A small GAN, trained from scratch.
Training: cautious_adamw at rate 0.00048, 29500 steps, batches of 64.
Data: 45211 training examples, 41.8 epochs.
Rows from block 5 of the discriminator of a small GAN, named by matrix and row number. Rows with one number belong to one channel. Each number is 128 + 32 x the weight over its row's rms, rounded and kept within 0 to 255. All counts start at 0.
After each channel's rows are labels from the 100 images, of 14976, where the channel reaches its highest value: "strongest on" is what is common among them; "colour at peak" is the nearest of a few named colours to the mean colour under the peak. Only what is clearly more common there than usual is listed. The data: stained colorectal tissue patches (NCT-CRC-HE-100K).
# convs0: first 3x3 conv (discriminator.blocks.5.convs.0.weight, 112x112x3x3, standardized in use, each kernel summed), inputs 0-55
# convs1: second 3x3 conv (discriminator.blocks.5.convs.1.weight, 112x112x3x3, standardized in use, transposed, each kernel summed), outputs 0-55

convs0.52 [170 123 167 126 114 166  99 117 140 131 139  93 118 179 113 105 101  98 129 219 127 145 145  98 118 154 106 141 146 173 160 157 145 109 117 119 188  60  95  93 142  92 106 160  91 114  13 141 105  70 172 191 102 141 111  82]
convs1.52 [ 62 104 108 110 134 125 127 192 114 123 108 176 182 142 170 160 156 180 166  87 164 114  97 157  98 152 155 130  94 112 157 119 125  96 107 164 115 168 134 150 161 131 122 117  95 116 210 164 116 125 131 136 162 188 146 174]
strongest on: tissue: tumour epithelium; tissue: mucus
colour at peak: brown

convs0.35 [110 149 148  82  98 163 143 150 150 125 143 180 130  97 211 122 124 161 175 191  86 105 194 134 107 158 109 160 137 168 121 139 160 178  80 146  66 126 149 113 122 141 140 159 135 174 163 112 128 152 161  78 153 111  37 150]
convs1.35 [116 127 132 134 157  70 140 117 118 158  90 152 140 139 134 125 140 130  92  77 140 189 125 132 153 162 127  97 164 141 158  99 131 127 183 121 144 153 137 160 191 124 108 143 144  77 130 138 122 137 111 179 128 107 183 144]
strongest on: tissue: smooth muscle; tissue: debris
colour at peak: brown; red

convs0.32 [113 108 114 122 132 168 115 144 121  84 126 122 179  95 158 113  93  83 178 182 144  90 174 157 181 149 146 139 130 150 145 135 120 171 159 196 113 172 133 140 163 128 106 124 124 147  95 105 128 150 178 148 117 115  74 109]
convs1.32 [175 135 152 111 111 136 135  81 133 139 162 135 123 124 132 119 103 170  92  88 163 135  69 111 101 107 129 162 121 126 129 142 162 161 169  82 150  56 142 172 156 154 174 149 126  76 171 149 111 135 125 183 211  85 151 147]
strongest on: tissue: tumour epithelium
colour at peak: brown

convs0.65 [172 135 217 151  71 100  76 136 112 181  96 140 123 151 147 134 150 106 123 142 110  89 157 130 134 174 161 211 145 141 163 131 150 143 136 115 137 115 147 126 127 163  92 166 123 155 137 163  87  97 142 145  87 125  80 145]
convs1.65 [102 197  91 111 162 169 158 131 161  91 142 153 135  91 135 161 106 207 146 125 161 142 134  84 177 119  98 113 104  78 146 100  93 103 182 127  95 184 117 117 158  87 146 115 156 155 163 176 177 169 137 131 139 155 139 115]
strongest on: tissue: tumour epithelium; tissue: debris
colour at peak: brown

convs0.56 [155  81  77 184 114 116 176 136 154 113 178 113 143  64  82 140 107  97 167 141 118 100 129 154 159 144  53 135 157 133 120 164  76 139  52  97 109 106 149 136 153  96 136 143  97  99 143  93 112  68 113 164 140  92  95  98]
convs1.56 [105 125 121 158 103  91   0 138 127 170  75  96 132 139 170 131  74 155 111 104  93 155  78 116 118 138 188 117 136 131  93 138 158  67 147 170 130 125 137 144 137 123  88  88 152 134  95 119 130 171 115 113 172 143  90 152]
strongest on: tissue: mucus
colour at peak: brown

convs0.47 [135 115 160 133 105 130 119 111 118 189  86 176 117 127 202 113 144 148 121  97  70 123 142 111 118 156 181 141 172 119 144 135 208 158 123 159 127 138 134 138 155 166 122 143  78 134 121 119 180 137 172  81 150 150 117 171]
convs1.47 [171 155 165  96 116  91 163 169 147 123 156 130 115 186 120 132 106 148 127 130 152 163 106 140 117 104 130 171 129 170 163 105  80 160 133 138 120 152 178 155 153 161 217 150 145  94 211 136 139 162 100 197 145 149 158 163]
strongest on: tissue: debris
colour at peak: brown

convs0.13 [172 155 142 154 132 122 136 103 137 118 121 133 148 117 124 111  95  81 163 168  89 168 167 153 180 164 138 120 131 129 104 155 115 137 159 114 154 167 118 115 138 150 112 121  90 153  84 124 145 129 162 134 100 208 108 123]
convs1.13 [115 162 143  86 156 174 171 129 131 152 172 135 146 146 103 184 126 151 178 135 154  17  84 201  96  95  94 130 129 138 146 117 124 104 109 108 112 125 152 150 109 139 141 136 146 135 198 141 161 170 112 141 162 100 177 139]
strongest on: tissue: tumour epithelium; tissue: normal colon mucosa
colour at peak: brown

convs0.67 [184  65  62  98 113 138 127 149 163 126 147 111 142 128 118 157 117 106 150 135 120 144  73 150 153 163  90 165 182 110 148 162 178 114 135 112 131 124 160 191 128 164 125 161 103 115  75 159 122  59 138 156 157 115 119 138]
convs1.67 [156  79 166 138  94  82  40 151 121 164  78 125 170 163 180  83 116 133 109 134  72 110 160 128 160 139 119 118 139 166  95 145  94 104  87 139 107 110 101  48 144 119  73 132 132 128 119 169 135 229  96 118 108 168 103 139]
strongest on: tissue: normal colon mucosa
colour at peak: brown

convs0.61 [162 120 168  98 115  78 142 116 110 109 147 162 175 151 106  79  89 148  86 110 126 146 144 186 152 155  89 136 129 110 109 123 106 151 136 168 110 144 164 111 152 137 118  97 197 138 146  97 104 172 124 188  86 125 132 168]
convs1.61 [170 181  69 159 147 124  82 115 105 151 135 124 111  65 150 100  95 138 148 149  84 133 122 214 141 160 161 139  99 108 129 169 147  78 145 132 157 156 185 199 110  96 167 191 125 169 128 123 141 138 160  99 156 140  97 101]
strongest on: tissue: debris
colour at peak: brown

convs0.54 [143 140 152  77  97  85 143 156 102 120  99 132 100 140 153 121 129 129 182 173 124  91 106 134 141 175 166 187 162 146 161 128 187 157 136 122 188 166 157 114 219 192 106 177 117 140 162 138 136 108 151 132 143  90  71 121]
convs1.54 [147 100 133 173 145 131 170 150 132 146 180 146 134 179  74 133 154 222 102 129 139 159 128  83 147 163 142 145  97 143 139 125  95 168 105  74 103 126 116 125 126 114 178 179 149  94 138 146 113 124  92 148 123 143 175 183]
strongest on: tissue: debris; tissue: smooth muscle
colour at peak: brown

convs0.22 [158 135 102 160 113  96 145 106 104 135 167 135 179  85 113 102 143 147 172  75 124 134 155 136 201 124 114 153  86 151  79 155 110 191  83 123  98 105 150  73 123 149  65 117  81 118 170 108  95 115 156  62  93  78  82  88]
convs1.22 [117 155  92 187 129  88  98 159  87 174  86 116 162 152 123 114 122 127 110 105 142 105  89 115  95 148 142 142 188 124 137 127 150  93 138 153 141 177 170 132 151 130 166  98 194  90  98 113 165 177 168 195 190 131 152 185]
strongest on: tissue: smooth muscle; tissue: debris
colour at peak: brown; red

convs0.63 [171 155  56 119 122 127 135 106 106 163 125 104 131 160  79  97 144 144 117 135 112 139 157 125 133 135 158 119 137 110 170 170 202 117 140 178 162 149 137 145 134 155 115 177  90 157  86 123 172 121 129 135 140 161 129 134]
convs1.63 [ 94  95 153 118 154 160 134 177 111 145 154 123 173 140 117 147 122 154 162 192 147  99 112 143 168  70  92 174 101 166 120 151 147 110  89  98  68 107 169 144 172 101 108  95 166 157 140  95 116 115 166 171 190  98 120 197]
strongest on: tissue: normal colon mucosa; tissue: tumour epithelium
colour at peak: brown; black

convs0.104 [158 163 150  96 125 135  74 142 134 121 110 107 121 148 150 160 152 115 192 179  94 112 117 153 161 111 122 179  95 154 138 154 232 146 134 162 155 134 160 124 155 136  72 156 144 178 128 154  75 100 170 173 179 149  89 117]
convs1.104 [168  72 118  98 162 105 139 120 114 174 109 161 110 190 148 140 155 190 120 104 116 155 119 106 141 137 134 136 182 147  91 125 113  56 186 118 157 114 154 159 135 111  95  97 103  87 141 144 100 148  76 169 133  81 142 213]
strongest on: tissue: mucus
colour at peak: brown