A small GAN, trained from scratch.
Training: cautious_adamw at rate 0.00048, 29500 steps, batches of 64.
Data: trained on stained colorectal tissue patches (NCT-CRC-HE-100K), 45211 training examples, 41.8 epochs.
Rows from block 6 of the discriminator of a small GAN, named by matrix and row number. Rows with one number belong to one channel. Each number is 128 + 32 x the weight over its row's rms, rounded and kept within 0 to 255. All counts start at 0. After the name is the row's rms in percent of the matrix's.
After each channel's rows are labels from the 100 images, of 14976, where the channel reaches its highest value: "top examples" is what is common among them. Only what is clearly more common there than usual is listed. The data: stained colorectal tissue patches (NCT-CRC-HE-100K). In brackets: how many of the 100, against the usual share in percent.
# convs0: first 3x3 conv, stride 2 (discriminator.blocks.6.convs.0.weight, 192x112x3x3, standardized in use, each kernel summed), inputs 0-111
# convs1: second 3x3 conv (discriminator.blocks.6.convs.1.weight, 192x192x3x3, standardized in use, transposed, each kernel summed), outputs 0-95

convs0.121 108 [ 71 129 147 176  92  84 218 126 137 157 148  85 129 126 165 121 142 107 124 122 113 155  94 130  95  72 107 116 157  98 173  89  95 166 118 137  71 141 110 134 144 111 122 130 110 105 124 136  45 112  98 134 153 115 125 121 123 193 118 141 118 114  87 124 182 183  98 115 156  84 139  96 100 110 136 177 126 151  93 100 190 185 156  49  72 108  97 106 101 149 112  86 170 146 111  74 127 103 179 161  88 155 125 154  95 163 137 125  98 116 104 144]
convs1.121 101 [109 225 154  92 137  81  62 166  83 200 143 127 104 112 116  91 159 108 135 119 147 138 113 116 128 127 185 109 154 162 180  79 138 162 118 156 113 160 152 107 140 113 128 116 158 146 139 110  92 125 146 149 115 144 157 148 165 183 133 138 152 160  76 116 182 162 145  94 139 168  91  98 118 129 166 168 121 107 168 114  78  94  42 114  97 109 116  76 103 162  90 120 120 121 162 148]
top examples: tissue: smooth muscle (53 vs 13.6); tissue: tumour epithelium (38 vs 14.8)

convs0.36 107 [ 43 153 153 134 104 111 138 136 132 142 105 100 149 192 144 135 165 163 133 127 167 153 139 162 128 181 123 109  60 118 174 135 149 135 132 149 102 114 130 130 131 119 122 189 128 168  94 117 153 101 116 138  99 154  88 113 197  93 169  61 169 201 154 157 114 176 134  95  93 168 110 139  96 139 171 143  85 132 109 122 139 119 159 125 168 111  88 102 167 123 194 119 125 176  90 134 119 157  93 140  93 167  90 186 148 203 120 149  84 128 115 176]
convs1.36 116 [154 145 151 150 129 126 146 149 157 121  96 130 132 172 135  96 100 139  97 146 143 122 152 123 138 110  58 110 121 206 131 156 130 157 139 166 101  92 126 144 138 129 195 155 118 128 144 169 171 125 154 115 149 140 136 141 120 125  86  81 147 204 103 142 108 141 131 191 187  88 238 170 140 139 139 203  67 106 163  47 142  83  96 140 141 113 141 193 104 108  93  99 171 153 138 100]
top examples: tissue: tumour epithelium (51 vs 14.8); tissue: smooth muscle (38 vs 13.6)

convs0.138 092 [138 172  94 128 121 139 137 103 167 144 202 137 169  99 118 138 167 142 159 157 141 122 169  82 117 107 143 150 122 116 115 216 136 167 105 106  44 138 114 102 108 166  99 151  85 106 149 166 105  82 125 108 151 178  70 154 128 166 167 134  80 129 139 104 132 170 112  81 189 185 113 161 121 118 181 145 124 178 142  88 137 115 113  69 126 122 117 175 141 148  96 164 171 146 177 112 171 140 179  83 114 134 149 156 146 124 173 126  68 129 154 149]
convs1.138 108 [111 135 155 153 168  81  53 143 136 140 194 113 112 165 149 154 136 113 146  83 183 140 146 121 163 129 138 142 171 106 153 186 112 113  94 177 157 147 127 159 147 186 138 116 114 123 182 155 132 178 142 179 120 138 138 115 255 122 136 157 114 154 132 133 156 123 175 175 155 173 155 182 129 134 141 159 143 135 189 114 121 153 132 114 167  41 130 160 118 195 162 133 155 123 172 217]
top examples: tissue: tumour epithelium (51 vs 14.8); tissue: smooth muscle (37 vs 13.6)

convs0.93 078 [148 135 117 129 124 155 149 155 127  99  97 148 144  72 132  85 161  95 127 178 109  82  99 142 151  69 147 181 117 107 139 137 144  99  92 133 150 113 181 102 154 130 156 134 198  69 150 125 157 136 165  86 132  68 141 187  93 160 133 149  98 134 116  80 153  71  87  79 139 136 202 122 111 145 116 108 145 132 122 132 108  66 195  78 116 161 150 179  73 126 131 140  88  79 178  89 112 143 124  98 147 101 127 191 143  81 116 123 132 115 101 180]
convs1.93 098 [145  93 124  91 144 125 168 201 122 110 161 139 129 142 179 146 135 125 149 130 124 116  87 202 153 109 185 154 101  86 113 151 143 150 181 174 196 165 144 135 125 181 152 144 154 146 134 152 120 169 111 152 119 123 129 130  96 115 187 138 147  99 149 212 181  85 160 146 167 164  81 156 123 139 133 135 145  68 164 158 116 182 116 128 115  73 165 140 138 170 181 108  80 139 136 157]
top examples: tissue: tumour epithelium (57 vs 14.8); tissue: smooth muscle (31 vs 13.6)

convs0.17 109 [122 140 163 145 131 141 153 106  91 137  83 172 111 169 144 142 152 130 108 135 164 168 115 155 183 103 114 145 148 156 166 103 113  87  94 181  99 212 155 134 136 110 148 134  80 208 152 183 127  99 158 148 174 148 136 143 176 137 159 106 159  74 148 129 127 140 160 187  90 111 115 129 124  97 116 157 141 152 144 131 229 145  96  90 166 135 132  93 127 156 199 137 151 125 138 132 125 125 123 179 155 152 117 138  99 231 138 177 146 106 144 125]
convs1.17 103 [144 207 158 118 111 124 119 122 169 142 168 177 140 141 107 101 131  69 108 208 127 157 136 127  93 108  98 129 137 157 155 109 101 132  64 128 135  91 115 113 184 121 153  97 132 125 169 144 148 156 121 165 132 164 167 109 172 139 128 161 148 101 119 136 140  85 141 155  77 159 161 131 150  98 168 192 133 114 138 122 138 117 143 155 104 170 134 125 105 139 123 148 154 164 139 153]
top examples: tissue: mucus (49 vs 9.1)

convs0.23 110 [ 83 111 185 110 169  76 126 147 104 104 130 143 135 174 179 158  53 153 114  62 150 105  91 114 158 111 110 120 170 151 169 204 126 112 142 127 130 169 136 109 141 137 104 104 137 130 155 132 139 186  82 137 111 170 176 145 125  92 150  88  99  88 146 116 137 158 153 192 145 144 134  91  99 118 111 136 160 147 109 107 184 172 129 210 160 119 148 103 185 111 193 137 145 138 173 143  71 128 115 160 139 155 150 154 143 100 119  46 126 139 155 145]
convs1.23 094 [179 147 173 136 142 129 162 153 173  98  92 112 143 177  88 148 154 104 185 126  82 191 189 125  71 142 129 183 186 158 175 161 102  91 132 147 100  91 135 152 218 138 164 160 124 183 143 177 144 142  76 117 147 149 116 137  11 188 161 136 146  82  85  89  89 118  92 138 104 136 158 152 181 113 143 178 148 172 125 124 126  90 162 141 124 130 114 160 103 119 128 149 147  99 152 112]
top examples: tissue: normal colon mucosa (77 vs 8.5)

convs0.147 095 [195 157 154 126  86 153 128 166 166 163 148 163 117 163 169 133 119 127 139 160 130 193 160 152 148 121 187 164 138 143 135 160 163 138 149 182  92 154 130 154 204 170 115 199 103 178 150 126 152 112 140 172 125  87 114 178 133 123 114 159 119 143 189 171 120 140 156 124 100 119  70 136 119 127 149 134 127 140 221 157 119 164 131 176 164 178 143 180 136 159 158 168 136 131 145 166 175 131 117 130 131 160 163 124 123 152 163 157 181 186 152 104]
convs1.147 099 [149 112 160 162 128  91 112 129 175 153 146 144 148 156 107 158 154  65 119 167 174 131 150 145 171  55 112 151 151 138 127 153 116 147  86 168 153  94  62 153 150 134 151 150 152 101 107 143 159 131  74 145 168 176 155 129  98  93 135 122 144 105  99 165 145 186 124 181 132 174  99 132 177 137 119 122 138 156 152 110 192 127 137 147 126 167 180 164  77 148 131 173 146 126 154 143]
top examples: tissue: debris (33 vs 11.1)

convs0.171 092 [127 124 152 173 168 155 134 159 118 122 162 159 127 122 137 192 120 152 149 146 157  83  98 167 122 143 175 184 123 141 145 124 168 171  98 154 108 132 206 138 198 164 192 165 173 175 146 164 191 140 171 130 112 165 125 184 115 167 113 173 140 116 157 118  91 155 164 136  87 166  98 163 141 183 162 110  80 147 162 135 114 137 156 145 109 133 103 187 145 163 164 137 119 155 131 128 132 106 111 130 134 166 149 162 176 184 141 117 154 116 126 210]
convs1.171 108 [149 115 166 112 123 132 160  97 118 149 187 121 116 154 127 172 143  86 127 157 133 116 135 152 153 132  97 157 128 193 105 175 182 135 148 175 155 102 121 194 158  55 145 142 187 173 130 152 136 165 109 181 147  97 130 165 139 177 107 121 140 109 136 155 165 188 156 171 183 164 130 158 107 179 136 125 114  99 100 127 183 148 119  95 171 145 194 178 112  89 186 119 154 155 165 144]
top examples: tissue: debris (47 vs 11.1)

convs0.124 088 [169 154 121 228 159 149 121 118 165 180 181  90 174 154 141 187 174 123 157 152 122 136 159 115 131 145 161 187 136 165 142 125 152 141 128 108 120  99 165 191 184 135 165 158 173 122 158 170 124 156 113 156 182 118 121 173 127 131 112 134 118 195 171 182 158 122 157 176 151 147 138 135 101 120 123 196 129 155 162 138 168 168 122 138 118 172 110 153 100 138 126 163 186 131 157 151 149 157 187 157 159 162 183 149 136 149 166 121 129 129 132 165]
convs1.124 108 [138 158 149  77 118 120 165 137 154 141 170 168 152 141 141 141 141  99 141 147 156 126 191 136 166 125 187 157 175 163 132 155 122 181 126 149 167  98 133 150 147 127 153 171  98 129 179 112 160 179 134 191 133 158 147 143 197 197  99 121 139 129 147 116 184 154 165 153 156 198 124 151 145 154 173 119 115 184 217 111 146 119 117 183 178 158 129 131 104 163 136 173 149 156 141 167]
top examples: tissue: tumour epithelium (33 vs 14.8)

convs0.109 089 [133  99 108 161 144 186  82 104 205 168 149 134 179 140  69 109 168  53 112 128 112 167 128 194 134 151 112 150 143 140 228 144 146  98  93  71 111 128 127 131 106 131 186 141 157 118 139 125 161  93  93  81 105  71 127 132 128 129 151 119 105 155 170 154 104 153 146 126 132 168 145 134 106 125 154 171 115 131 113 145 186 102 153 114 133 135 152 180  98 132 157 111 181 180 134 119  82 210 142 129 134 143 139 132 107 164 129 192  99 142 151  95]
convs1.109 110 [141 141 138 159 136  65 124 128 143  71 157 122 121 173 149 166 144 125 160  86 158 129 150  66 147 115 168 166 153 183 127 162 140 191 193 115 167 150 129 134 152 151 132 172 102 164 146 157 116 160 180 147 159 140 123 149 135 154 190 119  88 166 159 175 144 152 106 113 115  96 157 175 147 150 153 196 111 132 154  98 144 120  81 174 154 157 173 121 139 210 145 145 164 100 164  84]
top examples: tissue: smooth muscle (51 vs 13.6); tissue: tumour epithelium (42 vs 14.8)

convs0.175 090 [108 136 159 187 187 144  91 117 150 132 126 112 133 121 151 135 118  91 133 190 105 148 155 152 137 146 116  92  63  93 140 134 165 103 128 167  78 169 163 161 187 112 122 152 133  97 117 103 123 194 111  91 159 132  73 152 148 208 136 196 117 137 168 113 156 107 148 110  95 130 137 158 136 162  93 212 157 153 127 163 190 158 169 152 114 103 109 109 121 120 106 141  63 142 121 156 147 128 136 126  63 129 168 216 146 113 134 105 149 126 156 158]
convs1.175 119 [151 199 138 111 159 159 188 202 117 141 161 105 164 156 164  94 161  92 149  79 169 140 142 114 141 132 103 168  65 160 146 149  87 112 113 144 130 121 142 144 111 176 168 123 232 154 145 119  90 218 114 178 150  97  99 137 121 156 137  80 218 140 135 160 101 103 148 119 117  92 144 149 134 156 161 156 167 154 167 133 190  78 133 138 180 118 162 122 129  76 173  98 106 101 140 152]
top examples: tissue: tumour epithelium (41 vs 14.8); tissue: normal colon mucosa (28 vs 8.5)

convs0.46 093 [113  96 160 192 107 137 130 134 145 116 152 125 129 134 225 133 123 121 116 172 113 139  96 157 127 131 177 138 138 102 118 101 145 145 178 143  64 124 132 177 193 125  98 139 188 155 140 164 164 173 141 108 130 190 132 147 196 150  76 113 125 194 185 144 135 152 136 154 166 121 112 102 126 160 176 136 131 105 174 122 183 183 136 167 124 174 127 134 183 132 175 144 136 120 127 113 177 164 137 166 156 159 162 140 153 158 193 122 181 145 133 163]
convs1.46 095 [176 128 150  91 101 180 134 108 144 157 162 166 147 111 128 105 143  99 117 145 131 135 161 146 137  56 146 191 196 137 144 130 111 115 158 162 106  82 144 161 125 167 139 163 137 128 148  99 194 104  50 194 145 140 151 121 108 150 128 106 121 125 101  84 112 155 137 153 190 149 149 180 145 144 150  96 144 174 188 102 167 104 162 147 160 178 166 138  61 103 128 147 138 139 165 170]
top examples: tissue: normal colon mucosa (41 vs 8.5)

convs0.41 097 [149  90 100 160 121 121  75 146 170 104 192  85 118  94 140 165 159 102 189 126  81 141 149 111  90 118  98 185 104 142 126 120 123 128  53 127 165 124 137 111 141 109 123 109 111 114 123 172 110 105 121 115 145 123 107 147 106 128 119 175 223  73  95  66 145  67 103  62  91  86 112 149 149 102 115 165 104  81 158 132 144 169 146  80  94 105 115 144  71 110  96 146  97 104 124  90 141 123 200 117 113 152 139 119  66 104 156 146 105 154  88 114]
convs1.41 094 [145 105 134 113 100 112 112 109 115 157 154 166 155 122  48  96 137 105 131 195 122  92 132  41  90 148 130 159 118 127 107 148 153 100  84 111 153 121 137 146 141 111 159 138 183 129 122 208 122 155 155 173 121  96 134 137 160 128 132 164 187 105 104 134 202 171 164 170  93 136  95 111 142 137 201 147 162 155 104  84 145  89 131 121 134 120 196 104 107 133 141 162 131 128 136 124]
top examples: tissue: normal colon mucosa (36 vs 8.5); tissue: mucus (33 vs 9.1)

convs0.69 099 [138 177 117  84 106 124 136 116 148 162 102 148 139  61 103 177 118 145 146 170  70 107 191 179 127 103 119 140 169 115  80 183 133 139 142 134  96 161 139 110 129 109 104 135 109 141  95 116 125  88 116  94  97  86  75 129 139 104 174 112  80 172 109 105 110 153 133  91 100 158 100 106 135 169 148 149 104  83  85  79 131 129  67 124 140 138 116 121  69 148 214  94 130  96 180 151  98  94 145  75 145 149  78 201 101 139 101 139  95 154  98 174]
convs1.69 091 [146 137 165 154 137 155 119 190 150 127 169  95 135 146 160 135 138 148 141 146 122 172 136 192 147 138  94 104 102 136 169 136  82 203  81 140 178  89  94 145 157 158 105 128 103 112 179 174 154 137  86 129 160 160 152 139 173  80 114 115 139 163 122 123 115  92 134 140 107 113 191 148 138 118  66 189 169 120 197  65 137 136 126 178 165  39  86 132 104 116 117 103 176  86 130 204]
top examples: tissue: smooth muscle (56 vs 13.6); tissue: tumour epithelium (39 vs 14.8)

convs0.148 090 [148 132 150 181  88 102 149 133 155 163 153 169 132 160 155 141  69 152  92 126 127 196  61 114 145 147 186 135 156 148 123 134 120 156 203 139 123 156 104 155 158 123 150 134 129 145 116 102 158 171 113 129 102 169 165 164 120 106 121 121  57 109 157 186 103 159 186 184 152 121 159 108 126 144 113 128 158 162 158 165 163 161  97 212 137 184 135 148 144 116 215 178 140 147 191 151 139 137 134 167 132 161 162 122 112 139 169 148 152 136 156 142]
convs1.148 078 [149 157 179 166 142  81  89 139 139  87 127  99 141 192 105 171 133  66 167 133 130 168 160 109  92  87 146 186 186 128 196 175  67 140 110 166 133 125  74 150 164 135 105 173 133 186 133 117 149 147  81 163 137 179 136  98 170 113 168 103 109 136 105 103 121 156 106 200 171 133 108 175 162 168 108 113 145 177 139 149 101 130 143 135 152 161 153 142  62 142  72 115 157 161 199 122]
top examples: tissue: debris (49 vs 11.1)

convs0.34 101 [166 146 101 141 145 100  90 128 201 102 143 103 205 104 119 156 157 116 142 116 126 120 146 152 131 129 129 153 147  98  93  95 107 128 155 188 110 188 135 149 122  94 107 142 120 186 133 227 124 151 196  97 180 157 162 110 198 138 102 120 136 115 102 115 168  83 137 106  90 117  81 174 138 168 169 101  86 123  78 116 156 104  98  94 144 144 129 109  78 125 138 123 102 171 132 126 151  51 119 134 169 115 125 150 121 155 102  44 144 107 146 121]
convs1.34 109 [155 146 130 157 114 223 100  83 124 175 153 153 189 112 139 151 149 105 139 182 159 149 198 205 146  98  99 144 190 124 156 159  79 142 101 139 126  99  80  88 193 110 116 124 131 143 113 157  85 182 152 178 131 114 153  93 153  87  92 146 150 166 110 139 132 111 118 151 141 159 185 107 146 173 162 145 207 131 119 132 195 183 131 139 146 122 123 142 126 108 169 145 108  93 118 180]
top examples: tissue: normal colon mucosa (41 vs 8.5)

convs0.118 130 [142  71  65 155 133 130  94 151 190 108 151  83 170  64  72 165 174  88 151 111  62 111 164 116 103 128 129 145  72 118  87 153 105 114  93  85  91  80 108 125 102 133 139 146 151 113 109 174 110  79 146  91 131 121 116 118 131 137 117 144 190 117 119  75 134  86  88 105 125 121 126 116 154  90 124 131  84  71  98  94 102 106 130  72  95  99 123 125  81 104  91  87  66  84 139 101 133 138 166  86 110  97 114 108  86  78 100 116 115 119  70 117]
convs1.118 111 [ 80  93 100 131 112 152 122  55  82 125  88 138 122  74 144  96 108 149 129 132  99   4 122 105 102 160 124 111 104 144   6 104 144 128 131 124 140 125 162  94 119  92  68  83 158 150 135 188 136 143 175 132 112  70  95 154 108 132  97 109 169 144 154 138 124  96 136 120 158 110 150  88  94 143 139 146 110 129  94 125 167 151  95  97 130 127 157 125 156 105 137 124  85 139 115 130]
top examples: tissue: tumour epithelium (46 vs 14.8)

convs0.115 110 [132 148 189 158 140 124 154 146  76 178 105 164 107 168 143 146 119 143 123 133 165 110 125 160 124 106 157 116 161 149 153 140 117 135 154 161 103 199 131  94 146 167 152 155 114 165 158  93 102 146 120 127 100 189 157 178 161 157 134  86 129  67 156 199 124 105 175 175 107 107 118 131 123 160 133 113 136 151 130 133 181 160 105 189 176 121 160 175 157 143 178 157 157  90 158 156 160 124 120 158 182 194 165 181 126 197 104 132 154 116 192 156]
convs1.115 095 [163 186 188 154  98 141 107 130 135 146 172 149 149 170  89 141 166  95 152 169 115 183 153  87 130 114 109 160 103 147 188 146  73 115 119 120 121  92  87 120 168  89 106  93 195 139 135 155 182 191  98 189 153 154 142  98 146 191 110 162 145 133 118 141 177 117 115 154  93 160 167 159 153 111 141 137 171 177 135 101 132 183 113 159 153 105 102 155  30 169 124  81 132 187 138 172]
top examples: tissue: normal colon mucosa (65 vs 8.5); tissue: mucus (27 vs 9.1)

convs0.101 090 [127 150 133 134 107 140 138  67  67 168 144  94 171 186 154 110 104 114  72 134 131 123  81 122 121  93 200 110 114 142 162 161 172 117 161 130 183 128  44 157  95 124  97 108 141 100  82 112 123 197 102 130 116  84 188 120 120 153 115 147 115 132  80 180 160 120 117  73 106 123 162 147 165 162 118 124  96 104 182 181 135 156 129 201 166  88 182 111 144 148 166 117 102 176 161 137 174 103 145 162 136 104 151 121 144 151 128 142 133 157 157 109]
convs1.101 092 [169 181 131 132 131 106 119 119 126  97 121 176 184 167 100 136 158 106 153  96 106 184 158 133 102  46  98 129 160 173 173 145 160  99 178 163  72 160 128 149 145 107 145 198 142 170  75 158 145  79 143 130 161 140 143 133 127  70 154 156 156 198 114 107 143 155  77 128 112 157 118 118 146 144 165 137 168 130 141  89  79  79 172 178 132 149 147 136 116  59 113 198 130 123 188 110]
top examples: tissue: tumour epithelium (36 vs 14.8); tissue: smooth muscle (32 vs 13.6)

convs0.157 102 [148 146 115 111 139 141 118 110 178 182 142 139 139 152  59  94 175 169 131 223 127 124 191 110 132 133 170 160 196 165 108 171 126 154 159 134 136  82  61 149 149 114 151 154  94 175 161 158 147  92 115  96 162 105 117 129 151 167 184 132 121 170 150 141 173 166 165  88 115 180 113 132  90 161 159 182 177 137  94 166 157 107 126 132 110 148 134 164  87 155 156 181 163 116 130  87 165 127 164  93 150 132 112 146 136 144 166 147 146 125 183 127]
convs1.157 108 [118 165 159 128 149 155 104 173 100 100 199 122 152 183 144 136 165 125 161 145 184 155 190 170 160 112 111 120 150  91 152 136 130 106 118 149 131 105 116 123 104 196 162 173 112 124 180 138 117 150 128 194 123 114 129 106 148  88 155 157 143 153 102 107 129 182 104 201  93 175 202 150 142 146 172 138 141 114 155 139 144  89 104 141  72 142 123 134 137 155 144 153 136 111 201 177]
top examples: tissue: tumour epithelium (49 vs 14.8); tissue: smooth muscle (43 vs 13.6)